A small audio embedding model, trained from scratch: 2500 steps.
Rows from block 5, named by matrix and row number. Each number is 200 + 40 x the weight over its row's rms, rounded and kept within 0 to 999. All counts start at 0. After the name is the row's rms in percent of the matrix's.
# weight_hh_l0_reverse: LSTM recurrent weights, backward direction (gates i, f, g, o stacked) (model.rnn.1.rnn.weight_hh_l0_reverse, 768x192), inputs 0-191
weight_hh_l0_reverse.70,098,155,176,169,191,209,208,219,157,193,229,208,197,197,241,219,204,201,218,279,157,177,251,167,234,185,186,91,194,143,170,146,245,121,186,237,187,197,224,198,170,281,211,285,220,180,223,148,83,167,254,195,242,214,198,271,269,172,140,208,159,211,197,152,204,136,209,271,189,241,212,186,193,237,256,215,187,245,117,205,154,104,196,219,225,188,192,199,143,186,212,254,246,204,189,118,222,141,222,251,195,219,152,205,213,227,168,194,193,185,255,157,216,168,172,247,216,158,154,164,181,208,102,110,239,214,206,209,181,218,189,207,175,147,206,217,223,145,207,193,172,251,222,175,163,201,158,170,185,94,249,200,276,259,244,228,188,161,202,176,218,210,200,184,102,220,163,246,107,191,176,154,176,307,223,164,248,185,158,213,172,244,183,224,258,173,215,210,199,215,199,176,208
weight_hh_l0_reverse.71,110,204,134,209,259,205,214,179,213,223,212,182,216,258,239,201,221,138,188,148,151,185,189,138,294,161,163,200,204,131,252,232,248,193,224,172,200,167,148,264,196,186,185,236,241,232,274,221,214,207,192,158,265,239,96,198,278,216,235,250,125,204,213,183,198,251,249,261,94,218,228,224,258,155,279,194,171,208,202,195,182,206,216,251,219,184,239,223,182,163,234,180,215,204,242,197,228,151,87,213,130,194,175,238,166,215,175,226,194,146,196,175,199,151,226,235,166,174,181,159,217,215,231,199,208,266,199,178,194,224,151,235,150,182,164,227,191,288,155,84,178,249,137,161,193,161,209,237,177,200,151,182,168,188,166,205,256,264,188,218,179,193,198,99,225,203,190,228,245,192,142,242,127,203,252,136,188,200,248,226,198,175,165,177,210,177,190,187,267,291,164,251,169
weight_hh_l0_reverse.72,104,130,225,141,146,154,194,192,239,211,205,204,157,195,209,165,191,215,165,222,183,310,124,154,229,127,75,206,147,218,243,179,153,201,175,186,192,174,231,169,194,156,199,160,143,170,210,261,180,178,240,185,192,185,193,244,210,271,255,283,131,212,198,212,190,227,207,191,159,219,185,256,268,189,183,155,224,259,195,233,143,215,215,219,158,149,253,163,217,220,216,185,239,191,144,234,130,177,91,195,214,200,229,171,210,210,180,186,113,225,193,199,238,257,189,266,262,153,172,234,180,150,264,108,173,166,208,225,151,169,204,161,234,149,166,157,186,239,244,192,226,247,194,139,187,158,217,206,221,241,230,249,150,205,205,287,214,186,243,180,140,238,192,203,203,218,199,263,130,182,206,249,238,151,130,196,246,230,195,191,162,251,210,171,164,158,201,210,185,211,307,177,146
weight_hh_l0_reverse.73,092,185,132,198,116,240,170,148,196,192,131,235,199,186,163,189,212,221,253,165,170,235,190,237,213,171,196,220,194,174,248,267,227,127,285,213,174,183,187,273,195,195,193,148,184,206,237,272,144,179,185,208,211,238,207,168,170,202,196,194,185,174,146,276,175,160,221,222,80,225,201,207,255,241,215,208,204,152,145,181,140,174,242,224,212,206,236,200,167,224,286,188,230,234,216,175,278,222,221,267,133,242,187,212,164,199,278,207,179,218,221,228,241,218,134,179,163,264,199,148,202,181,217,202,182,211,163,214,184,256,196,271,227,138,143,159,206,198,230,219,209,169,170,175,147,171,177,192,189,202,241,248,284,158,233,114,153,217,231,245,271,103,227,176,268,276,183,155,164,185,202,244,276,209,201,271,174,284,186,215,261,116,224,206,168,224,178,220,227,259,176,179,242
weight_hh_l0_reverse.74,093,120,183,259,204,249,204,229,124,192,161,207,262,263,233,282,192,204,198,235,182,165,165,181,204,177,175,134,198,191,244,201,131,182,127,111,153,170,207,165,181,219,179,135,229,192,280,269,189,192,254,226,231,245,252,120,174,171,303,195,259,201,260,161,141,223,223,214,240,227,147,150,201,160,204,202,187,210,213,239,202,263,208,132,227,238,191,233,188,219,122,172,167,198,263,210,187,213,218,196,253,176,184,192,207,247,181,170,78,137,219,262,277,213,161,230,237,219,189,211,267,161,237,239,210,246,214,161,130,192,237,236,217,209,163,215,171,136,240,207,156,212,196,152,164,173,173,157,245,165,229,170,219,197,203,138,212,202,259,213,173,264,218,196,221,187,215,238,146,256,196,261,213,173,161,173,297,195,193,225,172,229,158,202,181,165,199,181,239,171,183,147,113
weight_hh_l0_reverse.75,097,238,236,238,261,159,211,252,135,201,253,230,104,178,168,219,238,176,241,153,185,187,153,229,165,158,297,246,218,205,254,215,224,162,254,167,168,161,210,151,202,185,283,219,196,155,215,274,250,200,194,166,211,178,274,125,188,161,121,237,216,252,186,216,284,272,205,221,223,235,253,257,189,258,206,191,216,174,173,188,212,158,218,223,237,230,176,169,209,260,162,216,172,199,185,143,108,208,199,204,206,224,226,213,215,235,147,179,261,199,229,172,246,200,176,233,251,137,113,244,152,162,246,199,193,195,233,214,208,205,114,161,154,184,161,194,223,116,216,303,157,199,203,188,164,202,185,173,262,269,205,199,166,214,218,244,194,209,291,194,224,198,223,231,265,80,187,186,187,191,249,134,214,193,193,204,126,218,133,223,247,244,210,212,185,234,240,218,206,200,157,200,207
weight_hh_l0_reverse.76,092,268,200,186,208,232,202,199,102,204,225,229,108,169,242,171,150,161,217,247,231,194,182,179,129,239,212,245,155,174,204,225,138,168,142,238,163,201,192,131,197,202,142,155,146,148,172,233,277,225,164,196,242,135,196,135,205,229,175,183,287,184,115,209,225,175,147,174,156,141,242,118,153,145,231,173,196,167,172,249,249,187,172,204,161,222,209,192,204,221,193,202,243,161,189,203,186,263,147,263,174,175,248,199,198,179,199,201,211,220,194,194,150,176,211,179,175,195,258,279,149,192,110,206,208,175,194,119,174,229,175,229,256,160,191,195,226,185,254,203,171,134,127,178,183,183,181,203,217,236,248,180,195,209,237,156,268,264,206,227,173,232,122,294,118,166,218,185,271,196,163,240,172,122,223,167,235,225,129,215,220,155,219,197,124,162,159,161,192,189,224,141,179
weight_hh_l0_reverse.77,107,193,187,212,233,210,183,212,201,221,221,172,182,191,170,192,251,187,230,272,197,182,268,170,184,230,250,156,189,290,174,177,159,227,125,180,206,162,153,190,170,171,162,278,181,220,165,197,161,197,217,243,205,253,254,234,156,178,261,232,248,208,163,214,142,159,218,141,225,176,204,181,162,230,222,133,224,225,139,286,218,194,206,271,238,259,178,196,152,167,223,268,207,125,115,222,247,205,245,220,188,244,299,207,146,250,188,272,204,223,180,230,267,204,215,191,286,139,163,333,190,223,165,221,254,217,231,178,162,176,202,211,204,139,199,209,193,234,216,198,184,133,185,238,239,156,203,232,235,193,204,162,256,239,257,223,140,189,266,316,163,256,198,162,198,180,237,209,178,195,147,277,221,199,208,239,187,175,237,156,313,242,222,192,229,216,216,228,228,230,206,177,215
weight_hh_l0_reverse.78,091,221,233,182,186,164,164,226,117,194,253,189,189,137,220,180,135,212,206,240,136,222,251,168,210,212,184,178,266,267,194,158,163,268,258,149,183,165,232,191,231,239,175,237,256,200,222,183,263,197,187,213,258,269,250,252,221,224,231,180,254,268,192,130,177,126,242,192,210,260,191,236,200,204,220,154,224,187,190,216,235,224,196,171,176,200,218,207,176,201,284,187,211,264,184,193,201,201,205,247,234,222,170,233,190,232,191,248,149,246,259,208,191,126,174,178,223,188,202,164,209,125,186,195,217,239,271,210,184,240,137,174,239,105,267,214,202,192,196,192,144,228,218,287,226,178,165,227,191,212,122,183,147,249,253,196,220,159,211,178,192,223,184,247,175,284,261,213,202,153,193,190,276,152,316,128,197,150,211,203,262,196,328,215,174,184,198,156,208,264,192,130,171
weight_hh_l0_reverse.79,096,225,166,256,227,195,137,89,141,235,248,217,252,198,243,181,141,168,146,197,204,201,235,228,226,180,260,223,191,184,316,184,204,194,197,182,144,158,224,119,205,223,226,177,210,218,136,195,225,265,197,190,191,232,136,268,244,139,122,205,213,203,175,189,231,248,201,231,268,267,181,258,226,213,157,180,199,209,181,195,207,179,187,221,131,181,170,181,170,196,231,172,193,199,155,175,184,232,182,248,237,199,186,123,205,208,181,176,201,209,151,154,254,204,143,290,233,187,211,213,207,139,197,190,220,75,232,185,174,245,174,184,214,261,203,234,238,229,174,213,302,217,238,202,224,188,164,219,235,191,202,170,199,148,127,236,206,238,158,229,272,240,195,179,195,198,232,168,137,247,247,270,232,263,193,152,256,115,187,153,212,282,183,194,169,197,192,236,192,301,144,154,234
weight_hh_l0_reverse.80,093,188,239,253,229,146,183,144,163,219,179,225,182,171,155,226,224,113,248,279,247,152,119,278,233,189,183,235,120,175,208,158,264,206,204,194,166,222,154,204,212,258,228,208,124,206,264,205,265,169,217,249,215,156,189,231,246,245,104,193,138,139,268,235,210,183,163,227,227,256,189,154,263,167,237,175,201,166,230,218,167,239,137,180,168,215,218,231,212,201,111,216,185,178,188,208,215,142,216,227,205,185,170,186,212,256,196,176,192,217,134,190,107,179,240,201,111,215,96,241,193,202,141,182,166,159,130,172,220,226,111,225,218,194,216,260,208,188,211,90,211,241,210,189,183,263,190,221,220,242,220,183,176,224,159,152,137,178,246,165,171,213,233,146,183,194,237,214,207,230,149,131,224,155,198,231,189,192,169,201,134,158,230,179,225,160,209,118,223,185,240,176,180
weight_hh_l0_reverse.81,085,184,226,85,148,227,165,121,186,162,114,189,219,105,212,164,164,210,247,177,226,198,277,155,182,166,251,275,185,238,292,143,198,240,187,170,194,194,270,142,206,170,199,232,108,268,211,152,202,170,214,241,144,168,194,183,264,140,208,187,191,191,264,206,180,191,212,165,231,226,152,162,219,177,155,239,227,174,262,246,209,184,155,183,228,285,230,244,242,223,145,190,191,151,205,145,227,210,241,184,230,188,182,215,228,193,233,161,122,137,154,169,190,176,194,184,241,206,194,192,218,188,229,179,202,279,169,199,180,103,189,206,202,137,174,192,201,181,176,208,131,231,246,224,237,86,234,260,201,173,194,229,245,191,234,200,188,175,171,203,138,212,193,167,287,221,216,149,198,207,175,148,153,174,186,118,165,210,231,91,173,232,189,205,245,221,168,227,149,203,204,198,172
weight_hh_l0_reverse.82,095,160,266,279,235,234,169,220,256,165,279,219,163,263,249,205,84,197,263,142,209,212,222,116,180,195,163,212,145,249,257,223,272,206,187,242,170,147,222,175,228,199,157,208,231,253,185,139,149,189,176,143,289,176,241,177,134,141,211,190,160,215,228,270,201,203,148,189,230,139,170,250,273,155,208,201,206,238,254,193,234,204,169,195,164,187,170,158,269,197,245,243,161,201,178,165,209,202,169,183,86,190,159,173,238,183,236,177,132,199,249,156,160,172,118,199,188,170,219,215,168,185,265,185,203,232,248,179,189,233,217,185,238,135,185,226,173,235,162,226,268,203,224,221,197,245,154,206,235,146,156,199,242,192,234,232,181,181,181,203,208,211,184,201,185,147,176,228,264,201,204,231,258,232,260,126,233,204,211,269,181,157,253,195,199,147,195,196,171,195,277,280,262
weight_hh_l0_reverse.83,089,227,214,240,202,216,279,219,192,199,159,105,211,231,258,129,192,128,262,183,237,251,249,190,221,184,180,172,253,192,216,179,144,227,218,130,258,163,178,175,243,220,155,220,161,196,258,177,213,163,245,292,255,168,189,163,190,232,234,140,237,217,184,233,178,204,253,223,201,185,149,217,163,177,164,222,253,148,180,224,139,153,215,273,230,209,192,277,149,182,286,193,186,212,252,179,200,179,215,259,171,178,201,94,152,218,172,233,135,204,186,212,176,234,199,179,147,261,222,181,218,174,217,235,229,245,263,147,267,212,239,174,206,192,203,190,235,221,186,149,216,245,191,147,191,171,216,179,251,159,177,206,246,239,167,226,200,262,271,240,211,192,271,171,152,135,176,176,238,204,180,243,114,169,281,230,189,282,272,223,143,203,210,144,224,151,205,204,230,165,151,288,165
weight_hh_l0_reverse.84,091,188,181,169,223,217,241,237,160,194,231,198,192,167,190,240,193,164,246,125,162,177,183,227,268,200,208,256,204,203,191,154,239,208,151,198,146,173,228,211,160,230,182,276,205,210,194,167,120,182,221,133,157,130,158,205,264,170,162,144,252,240,221,132,192,136,220,237,225,279,210,256,213,286,179,190,192,186,228,229,212,134,146,228,115,170,234,250,180,185,240,246,223,291,188,198,141,207,203,190,123,181,224,111,145,177,186,196,216,231,246,207,224,175,159,191,318,235,194,213,225,245,227,178,150,229,196,184,183,177,146,224,213,210,280,272,164,112,151,200,188,233,238,157,283,183,241,229,171,266,190,235,136,222,198,214,183,217,134,175,197,221,298,188,217,192,225,204,233,177,186,152,265,208,211,194,223,191,119,223,185,149,257,262,185,256,146,245,196,175,175,212,216
weight_hh_l0_reverse.85,091,176,292,242,196,203,242,191,208,230,228,161,149,124,164,226,211,239,231,325,162,194,237,208,289,205,256,231,216,90,287,176,137,191,176,225,155,209,256,199,211,207,228,260,175,205,142,180,236,189,200,184,268,225,225,181,161,209,263,158,160,201,209,254,154,120,150,212,137,180,174,241,180,232,203,228,255,177,234,182,159,296,155,181,204,175,219,235,240,187,170,183,161,175,227,124,215,171,210,160,304,152,205,173,210,207,213,197,194,222,228,178,191,134,258,256,221,188,227,231,216,126,115,170,224,129,188,236,201,271,253,219,191,143,206,140,171,215,236,235,184,172,163,208,213,165,192,218,195,187,189,191,149,249,161,223,160,215,250,254,142,229,164,197,251,213,280,218,272,177,215,176,219,207,210,227,265,151,209,229,171,164,180,234,175,259,166,148,250,179,194,218,191
weight_hh_l0_reverse.86,103,200,131,172,162,151,185,230,209,154,218,222,218,200,195,163,214,203,199,244,169,233,192,307,200,235,203,219,214,232,187,159,277,186,161,196,210,205,194,279,268,210,213,181,170,171,250,125,126,128,153,157,210,202,165,192,97,142,126,180,193,194,165,194,218,215,235,185,190,240,219,241,200,226,186,273,192,196,150,289,214,165,180,213,138,135,156,260,207,174,230,193,180,169,190,206,135,196,194,203,183,193,246,200,146,123,181,217,191,175,163,200,261,198,234,222,218,143,97,224,203,196,259,173,163,193,200,169,310,171,155,168,232,187,210,270,174,155,234,193,237,133,196,243,205,229,152,138,149,152,182,119,207,211,209,271,165,131,175,161,183,231,207,181,240,176,184,151,214,189,258,196,256,245,240,144,262,267,147,156,199,188,187,150,164,173,199,102,207,259,167,206,169
weight_hh_l0_reverse.87,100,190,234,181,199,226,184,233,209,239,193,166,195,183,157,246,226,199,186,199,244,166,243,196,196,215,144,204,246,203,186,161,145,180,215,204,159,178,237,246,235,185,219,232,258,238,150,176,192,172,295,152,113,187,152,216,198,250,193,195,210,158,154,189,209,198,226,244,211,194,207,166,214,207,267,169,250,134,142,193,178,196,229,139,207,180,175,132,181,231,122,177,188,199,230,239,340,232,225,209,209,176,136,206,242,181,236,248,111,200,162,262,237,185,129,223,217,173,187,227,188,209,239,214,255,225,217,217,153,243,135,147,282,151,218,228,167,198,287,190,218,240,218,251,159,170,223,257,132,181,186,216,189,163,184,216,205,242,170,182,203,83,224,205,259,171,150,148,194,167,229,130,142,148,134,257,262,219,291,154,190,114,204,205,206,229,150,236,174,156,193,221,118
weight_hh_l0_reverse.88,097,199,157,193,245,171,149,225,212,195,202,148,234,236,216,194,262,247,253,139,133,249,210,114,166,207,175,237,189,218,114,177,144,214,217,174,228,327,145,198,218,280,207,165,173,224,156,244,185,173,123,163,148,213,211,192,207,141,256,243,236,152,227,261,196,298,171,154,239,181,202,157,153,192,122,207,247,166,213,229,190,241,148,178,227,167,281,297,238,174,213,253,230,236,156,200,229,191,207,154,176,184,209,227,204,121,250,165,255,229,217,221,243,230,203,184,204,189,87,217,169,238,200,167,175,196,192,179,110,218,124,205,149,228,120,183,208,206,147,203,209,197,252,175,156,279,186,159,222,212,232,198,173,233,186,194,171,168,189,189,221,174,208,248,226,242,183,192,198,234,137,264,249,216,134,204,150,225,202,248,171,182,192,204,154,250,233,128,192,218,226,215,227
weight_hh_l0_reverse.89,090,259,219,184,212,187,144,126,213,173,168,174,158,232,193,211,245,247,175,209,150,201,233,190,185,197,136,234,200,152,232,176,193,220,202,187,220,173,193,249,196,208,195,264,256,231,229,206,155,155,151,196,151,180,138,215,191,217,130,256,169,208,160,276,166,156,238,215,256,245,212,187,125,191,203,228,193,265,210,239,154,180,162,156,110,164,149,175,179,126,148,223,281,141,213,254,182,114,269,163,204,257,157,140,204,218,236,303,163,223,196,196,193,246,207,219,236,211,196,171,191,252,193,163,140,134,160,148,147,205,238,127,137,177,149,179,265,155,251,207,164,253,190,160,179,183,199,179,210,260,213,154,254,139,172,131,169,144,176,178,237,255,191,129,222,172,167,192,119,206,158,260,238,173,175,175,128,201,227,193,276,222,230,214,199,197,172,153,183,175,255,188,239
weight_hh_l0_reverse.90,098,220,177,229,183,221,212,228,237,184,148,151,211,167,178,183,164,187,131,205,179,127,217,149,174,216,150,139,190,220,227,204,213,149,181,210,211,227,232,232,247,233,143,224,199,237,168,183,163,220,228,172,238,142,195,183,202,184,217,228,153,284,136,192,160,175,249,302,236,226,162,198,182,128,233,161,194,182,267,244,167,254,236,214,137,161,166,179,248,231,135,277,165,148,118,196,274,201,184,117,192,182,264,196,190,253,215,157,281,241,176,184,244,197,184,209,215,226,208,172,212,256,237,173,178,152,223,158,148,230,272,179,232,273,221,240,210,178,172,179,215,176,202,217,128,219,231,147,216,157,188,134,252,250,119,132,201,126,231,142,225,178,201,202,189,146,193,241,181,193,225,180,155,154,294,239,286,216,202,208,145,221,196,201,226,282,183,200,151,215,269,129,244
weight_hh_l0_reverse.91,093,181,214,219,198,167,191,249,194,160,234,141,148,249,164,225,189,221,175,183,262,158,226,212,273,197,214,260,290,230,194,244,114,239,176,221,219,222,147,164,232,241,244,177,208,167,259,175,212,187,283,196,205,292,164,159,213,211,191,177,243,274,227,173,226,267,230,169,213,175,264,156,192,198,183,209,205,116,184,272,181,153,200,200,150,249,171,260,202,273,259,167,200,197,184,151,208,237,227,137,213,154,217,256,186,247,147,118,186,202,146,207,144,279,181,196,206,216,153,232,172,222,228,268,188,256,206,170,186,251,241,208,205,213,220,231,216,172,173,220,246,146,254,252,210,241,281,225,240,221,191,269,270,154,192,170,228,234,234,193,163,277,177,167,191,187,188,218,283,252,248,196,219,198,204,124,223,235,285,169,247,198,264,112,221,202,201,186,197,195,256,151,238
weight_hh_l0_reverse.92,092,257,196,231,235,181,197,224,193,208,207,140,168,222,254,151,137,239,243,190,325,147,166,297,225,235,186,182,186,154,172,180,241,160,198,210,219,147,106,160,225,226,248,274,209,188,260,183,167,221,194,198,161,205,166,200,225,206,178,245,205,222,199,312,153,194,199,237,147,318,188,197,231,149,188,238,220,207,148,231,170,152,215,124,210,129,231,244,213,193,204,175,187,222,206,94,119,248,220,157,162,178,222,190,113,218,191,156,215,173,214,195,227,209,217,202,190,206,204,163,229,302,212,236,233,225,242,180,189,218,177,266,230,174,167,191,174,203,151,210,187,217,217,199,177,261,208,171,249,214,181,130,206,127,134,194,189,279,208,240,180,167,206,281,192,227,182,196,235,142,204,168,243,199,191,201,106,176,188,192,176,160,243,254,188,269,187,154,201,242,250,197,124
weight_hh_l0_reverse.93,090,185,200,222,186,234,288,224,242,215,223,206,199,176,181,177,235,237,259,114,224,206,173,263,233,221,249,124,240,143,184,219,149,192,235,212,237,213,195,193,152,233,233,235,196,269,197,238,117,240,230,234,153,166,191,317,189,175,220,218,146,227,205,184,173,181,215,277,220,198,175,101,193,176,173,193,125,206,218,235,198,275,126,162,245,309,217,216,140,226,211,231,198,216,201,291,183,251,193,201,159,288,199,232,215,124,255,161,204,270,182,161,159,167,214,128,170,176,252,138,241,231,145,165,208,217,137,264,195,268,252,177,194,159,210,254,191,188,174,220,218,122,166,253,230,149,179,226,248,163,196,232,221,178,134,197,240,208,258,221,224,229,190,163,211,142,185,187,153,233,139,227,209,180,177,234,218,158,220,158,142,199,192,242,221,139,219,237,213,189,175,186,233
weight_hh_l0_reverse.94,107,170,233,208,196,187,249,220,195,173,265,211,152,219,129,221,234,177,220,149,251,120,281,187,161,122,189,142,174,191,240,172,202,197,290,243,174,166,253,209,245,215,143,257,214,243,217,148,259,206,178,132,195,199,282,262,190,192,185,185,137,151,201,262,183,150,272,176,260,234,129,190,167,255,184,173,293,153,161,220,236,256,214,200,191,192,250,221,230,207,163,259,194,192,255,153,219,227,193,260,162,174,157,172,155,148,145,166,212,166,201,264,195,234,155,152,227,216,204,261,224,256,264,170,184,198,120,251,203,159,123,189,162,188,195,251,249,152,178,213,193,220,164,175,243,212,229,196,171,157,235,125,211,149,189,120,211,203,225,187,184,135,214,227,243,218,200,130,178,154,186,84,200,214,207,211,165,164,219,170,196,197,221,197,177,217,237,223,260,272,172,233,192
weight_hh_l0_reverse.95,106,265,221,177,193,216,128,218,188,207,183,242,204,207,148,187,201,239,201,164,94,206,216,147,224,266,237,185,236,198,197,329,208,227,179,280,206,222,169,211,230,201,166,192,126,240,199,242,184,154,262,134,208,177,256,265,168,180,184,167,206,172,187,181,222,211,226,267,190,226,242,174,248,250,204,241,117,170,150,223,143,176,208,212,122,189,176,191,254,157,185,208,162,216,171,322,206,190,132,196,169,220,202,167,231,117,176,183,202,292,236,272,195,235,192,289,151,179,193,266,208,254,253,153,204,116,203,185,248,201,191,188,222,186,238,203,186,239,184,216,220,250,207,228,233,125,250,218,173,243,218,113,178,168,299,197,176,183,232,245,235,151,199,154,245,239,198,231,217,176,230,238,183,203,136,216,218,217,201,223,199,199,215,221,192,240,167,231,211,123,239,202,113
weight_hh_l0_reverse.96,087,142,223,244,130,238,152,170,261,203,148,244,142,219,157,103,203,196,244,191,206,240,123,133,145,210,220,147,173,290,212,137,218,129,262,157,191,222,229,184,228,196,181,223,191,169,191,246,186,204,177,186,179,209,180,187,241,103,244,166,183,184,208,239,259,176,277,145,189,189,196,217,260,171,178,263,199,206,165,167,273,223,206,264,159,233,191,205,234,230,183,217,230,239,116,192,247,187,160,159,199,255,202,138,237,215,163,192,136,181,212,247,181,196,162,219,251,188,167,200,215,259,221,159,118,181,189,229,133,179,176,172,125,140,186,209,197,167,234,154,200,175,209,226,290,119,227,172,150,171,228,174,172,240,147,233,209,190,230,195,178,199,146,285,197,152,194,119,191,163,152,178,175,175,206,237,189,233,208,225,143,142,200,248,195,216,270,187,104,169,219,205,137
weight_hh_l0_reverse.97,095,175,199,236,248,247,271,167,191,236,212,237,152,237,309,162,248,174,193,164,229,182,255,174,204,214,173,164,203,233,192,151,250,182,248,167,239,214,139,198,230,224,185,273,173,230,213,208,197,129,173,213,251,178,189,152,175,182,205,126,91,222,162,217,189,216,225,153,180,187,183,242,125,212,217,235,101,161,191,209,209,259,145,214,207,220,252,187,157,155,295,212,281,240,250,148,180,153,182,255,248,204,201,319,165,188,189,153,223,199,272,219,175,195,166,232,226,182,161,193,265,203,150,294,157,136,160,173,277,169,142,202,157,188,244,148,208,205,155,166,187,207,237,120,186,168,170,141,155,244,256,214,206,205,142,200,220,167,196,158,234,191,201,114,182,180,229,248,196,183,203,198,239,134,170,190,192,168,163,166,162,206,179,182,146,159,226,178,211,168,236,152,230
weight_hh_l0_reverse.98,109,204,221,166,240,261,168,227,155,188,268,231,154,197,221,239,154,200,224,114,189,286,333,193,242,107,172,168,166,132,211,176,236,177,220,198,168,264,175,172,206,178,168,224,236,162,154,213,197,195,242,189,113,113,215,217,223,199,200,236,191,228,157,163,221,211,254,193,198,187,211,208,211,205,164,168,206,232,208,219,185,171,211,184,121,179,241,241,156,217,174,160,214,141,267,192,237,207,257,106,237,196,176,134,221,144,168,198,109,225,162,222,301,248,178,305,239,188,225,295,158,205,214,231,202,144,201,180,205,108,247,129,205,170,183,185,170,239,205,205,191,167,195,192,261,243,187,239,201,178,289,184,233,215,196,263,167,203,252,253,161,170,182,129,187,186,187,207,122,186,156,223,170,162,198,138,202,220,220,215,176,229,230,231,181,225,221,220,143,184,222,162,226
weight_hh_l0_reverse.99,089,177,222,255,160,178,236,209,285,183,211,170,242,182,254,215,143,235,208,265,184,217,232,248,216,157,258,173,160,218,219,223,245,240,175,197,214,142,293,215,176,239,190,174,221,230,189,257,189,265,130,173,83,192,150,228,207,233,228,218,154,195,228,191,287,219,284,273,308,229,189,214,232,249,247,194,227,174,148,150,186,140,179,217,147,208,173,209,220,234,182,250,257,225,129,197,106,202,216,233,227,127,190,233,188,208,195,191,154,148,219,193,161,173,181,235,191,203,217,210,268,251,209,206,227,193,169,240,226,162,292,188,158,267,190,215,231,225,152,200,219,220,201,254,156,181,245,198,224,219,222,212,192,92,192,219,225,156,208,234,249,261,182,232,226,213,154,243,182,190,205,285,260,161,186,153,221,210,221,240,168,217,216,144,151,152,186,286,132,212,258,179,217
weight_hh_l0_reverse.100,086,210,235,226,174,148,252,238,165,218,195,219,207,230,217,236,166,249,175,179,171,236,220,149,248,183,220,194,221,174,256,149,280,183,176,179,196,158,166,154,201,155,160,171,149,171,170,184,193,136,183,240,130,132,196,236,178,292,242,76,175,241,226,214,190,242,218,239,221,183,190,194,148,208,231,183,200,182,180,174,248,162,203,230,205,227,135,278,269,213,282,209,175,207,206,168,128,151,148,202,223,269,194,147,231,277,188,171,161,193,211,129,224,100,193,254,186,194,164,211,242,169,181,185,164,181,232,240,238,210,158,242,248,203,193,228,226,120,221,240,174,214,239,289,168,165,217,177,244,166,215,188,197,138,287,258,202,159,222,255,164,284,149,237,154,159,186,198,240,173,185,196,176,163,154,199,165,291,174,131,180,218,209,179,180,294,126,215,196,217,190,158,206
weight_hh_l0_reverse.101,105,199,212,214,188,261,215,152,187,213,206,229,251,218,215,208,227,224,287,177,225,184,193,207,270,172,243,219,307,181,215,202,215,228,165,247,253,194,289,197,250,108,250,230,230,218,212,226,157,286,271,191,147,233,263,196,209,287,189,254,192,242,237,234,207,206,146,188,177,228,271,159,213,173,289,200,200,213,237,179,158,219,177,186,195,190,213,190,160,180,216,193,186,136,225,167,113,208,234,254,198,211,154,199,131,199,200,140,128,188,256,238,284,147,194,216,206,116,170,168,206,175,155,203,198,159,215,214,289,183,191,184,225,207,301,116,128,221,263,238,92,219,155,202,179,230,244,173,203,153,203,184,188,242,198,229,170,209,209,148,176,197,179,208,187,101,168,182,199,174,152,220,230,225,174,227,181,189,225,247,217,232,238,238,188,210,115,178,266,228,219,252,220
weight_hh_l0_reverse.102,086,228,212,244,186,196,201,191,184,135,207,143,264,182,181,162,202,229,288,242,198,199,215,173,229,155,264,229,182,155,198,177,270,276,188,216,266,141,277,227,163,216,192,153,179,245,148,172,230,244,234,220,178,175,228,257,165,162,198,221,236,116,197,246,145,117,172,201,189,200,232,247,202,216,205,217,163,162,225,176,191,191,275,174,236,208,177,186,247,173,192,115,183,145,209,229,192,228,213,121,211,146,211,271,248,243,228,187,172,213,258,275,214,182,218,194,212,237,195,190,160,148,208,249,123,280,174,219,225,180,201,201,144,252,189,228,263,194,206,230,163,187,200,180,245,172,206,218,155,181,202,188,149,182,167,195,206,261,179,264,206,148,205,192,204,220,149,239,259,251,288,189,20,217,169,147,229,200,215,158,238,246,268,147,223,152,209,217,154,269,193,209,198
weight_hh_l0_reverse.103,110,211,145,207,135,200,235,198,222,247,214,174,129,239,227,262,215,226,168,228,254,199,271,142,173,216,179,226,212,245,167,151,226,166,226,238,203,195,198,143,184,192,150,281,136,219,151,205,156,127,185,192,206,158,243,210,146,207,208,224,214,228,236,323,167,236,218,222,207,144,164,211,100,269,180,180,218,218,227,144,185,206,218,238,219,212,179,229,272,216,252,193,144,249,218,137,215,176,160,227,172,197,192,176,78,254,238,197,227,206,150,228,146,231,264,152,182,160,199,219,177,281,221,263,204,202,240,251,256,215,172,214,158,233,176,274,190,248,204,228,206,171,199,136,237,229,235,254,153,206,238,160,214,189,209,149,198,274,201,251,200,193,163,189,256,205,263,143,206,230,245,215,212,187,178,112,223,154,127,237,107,241,208,226,231,212,212,246,159,191,174,278,213
weight_hh_l0_reverse.104,108,262,151,201,180,236,201,224,187,242,252,273,126,260,174,224,219,211,249,171,192,163,198,238,220,197,175,207,258,201,183,255,192,168,241,206,245,185,196,223,203,176,85,242,232,223,202,307,227,176,207,142,153,193,290,185,206,210,231,265,120,248,146,215,220,185,225,189,195,193,183,169,179,186,178,209,214,195,243,166,158,321,241,166,192,319,200,197,201,156,290,238,200,229,272,299,221,158,197,226,159,195,170,209,240,213,248,258,190,202,161,184,232,211,231,164,148,207,215,271,181,227,166,221,202,205,228,217,209,235,210,227,157,247,227,197,240,216,190,192,153,90,117,264,206,240,196,190,268,204,226,184,206,170,219,161,206,210,182,180,129,193,224,200,174,192,191,281,236,221,118,196,222,151,168,240,142,179,290,173,200,230,168,124,190,212,154,211,177,159,172,205,161
weight_hh_l0_reverse.105,097,226,182,201,189,207,276,221,167,188,226,221,157,237,214,193,208,226,235,227,99,152,195,191,212,260,240,211,211,190,228,227,238,207,246,210,218,127,246,195,142,208,142,199,243,202,161,203,187,227,159,252,149,206,175,163,136,149,225,201,88,139,220,190,201,191,188,192,184,188,209,158,245,233,174,99,243,193,187,184,220,253,219,214,104,200,122,211,180,175,221,143,151,243,224,268,254,253,316,214,203,183,237,236,306,222,173,191,240,246,230,207,207,194,156,170,225,214,171,220,261,237,219,270,202,171,208,196,248,170,229,213,198,193,183,171,200,140,199,197,193,183,214,250,131,136,196,287,153,231,223,178,193,238,182,254,221,191,208,188,170,200,208,164,314,165,185,184,221,148,254,185,196,239,181,130,117,143,98,271,211,176,248,208,233,265,172,186,191,175,181,261,195
weight_hh_l0_reverse.106,091,203,166,214,256,224,160,188,147,176,134,153,218,230,300,169,190,206,84,183,191,158,197,129,249,243,233,200,204,145,249,176,204,189,228,169,216,182,200,222,182,211,181,223,202,233,194,210,174,190,162,207,219,167,215,240,252,204,138,143,178,226,207,189,169,140,242,214,209,227,239,253,160,222,277,256,214,86,164,144,226,164,162,163,249,203,190,267,185,216,152,153,293,274,166,190,192,203,167,228,248,185,215,242,197,217,228,272,267,209,237,223,150,165,224,148,236,249,152,156,154,188,152,274,168,230,217,221,164,273,170,144,157,152,180,265,282,255,174,197,245,246,235,232,204,209,147,168,203,225,198,315,205,249,266,139,226,174,179,196,173,169,180,220,195,261,283,171,207,219,238,219,212,202,225,261,234,229,246,186,215,235,197,207,144,153,227,209,215,232,195,263,211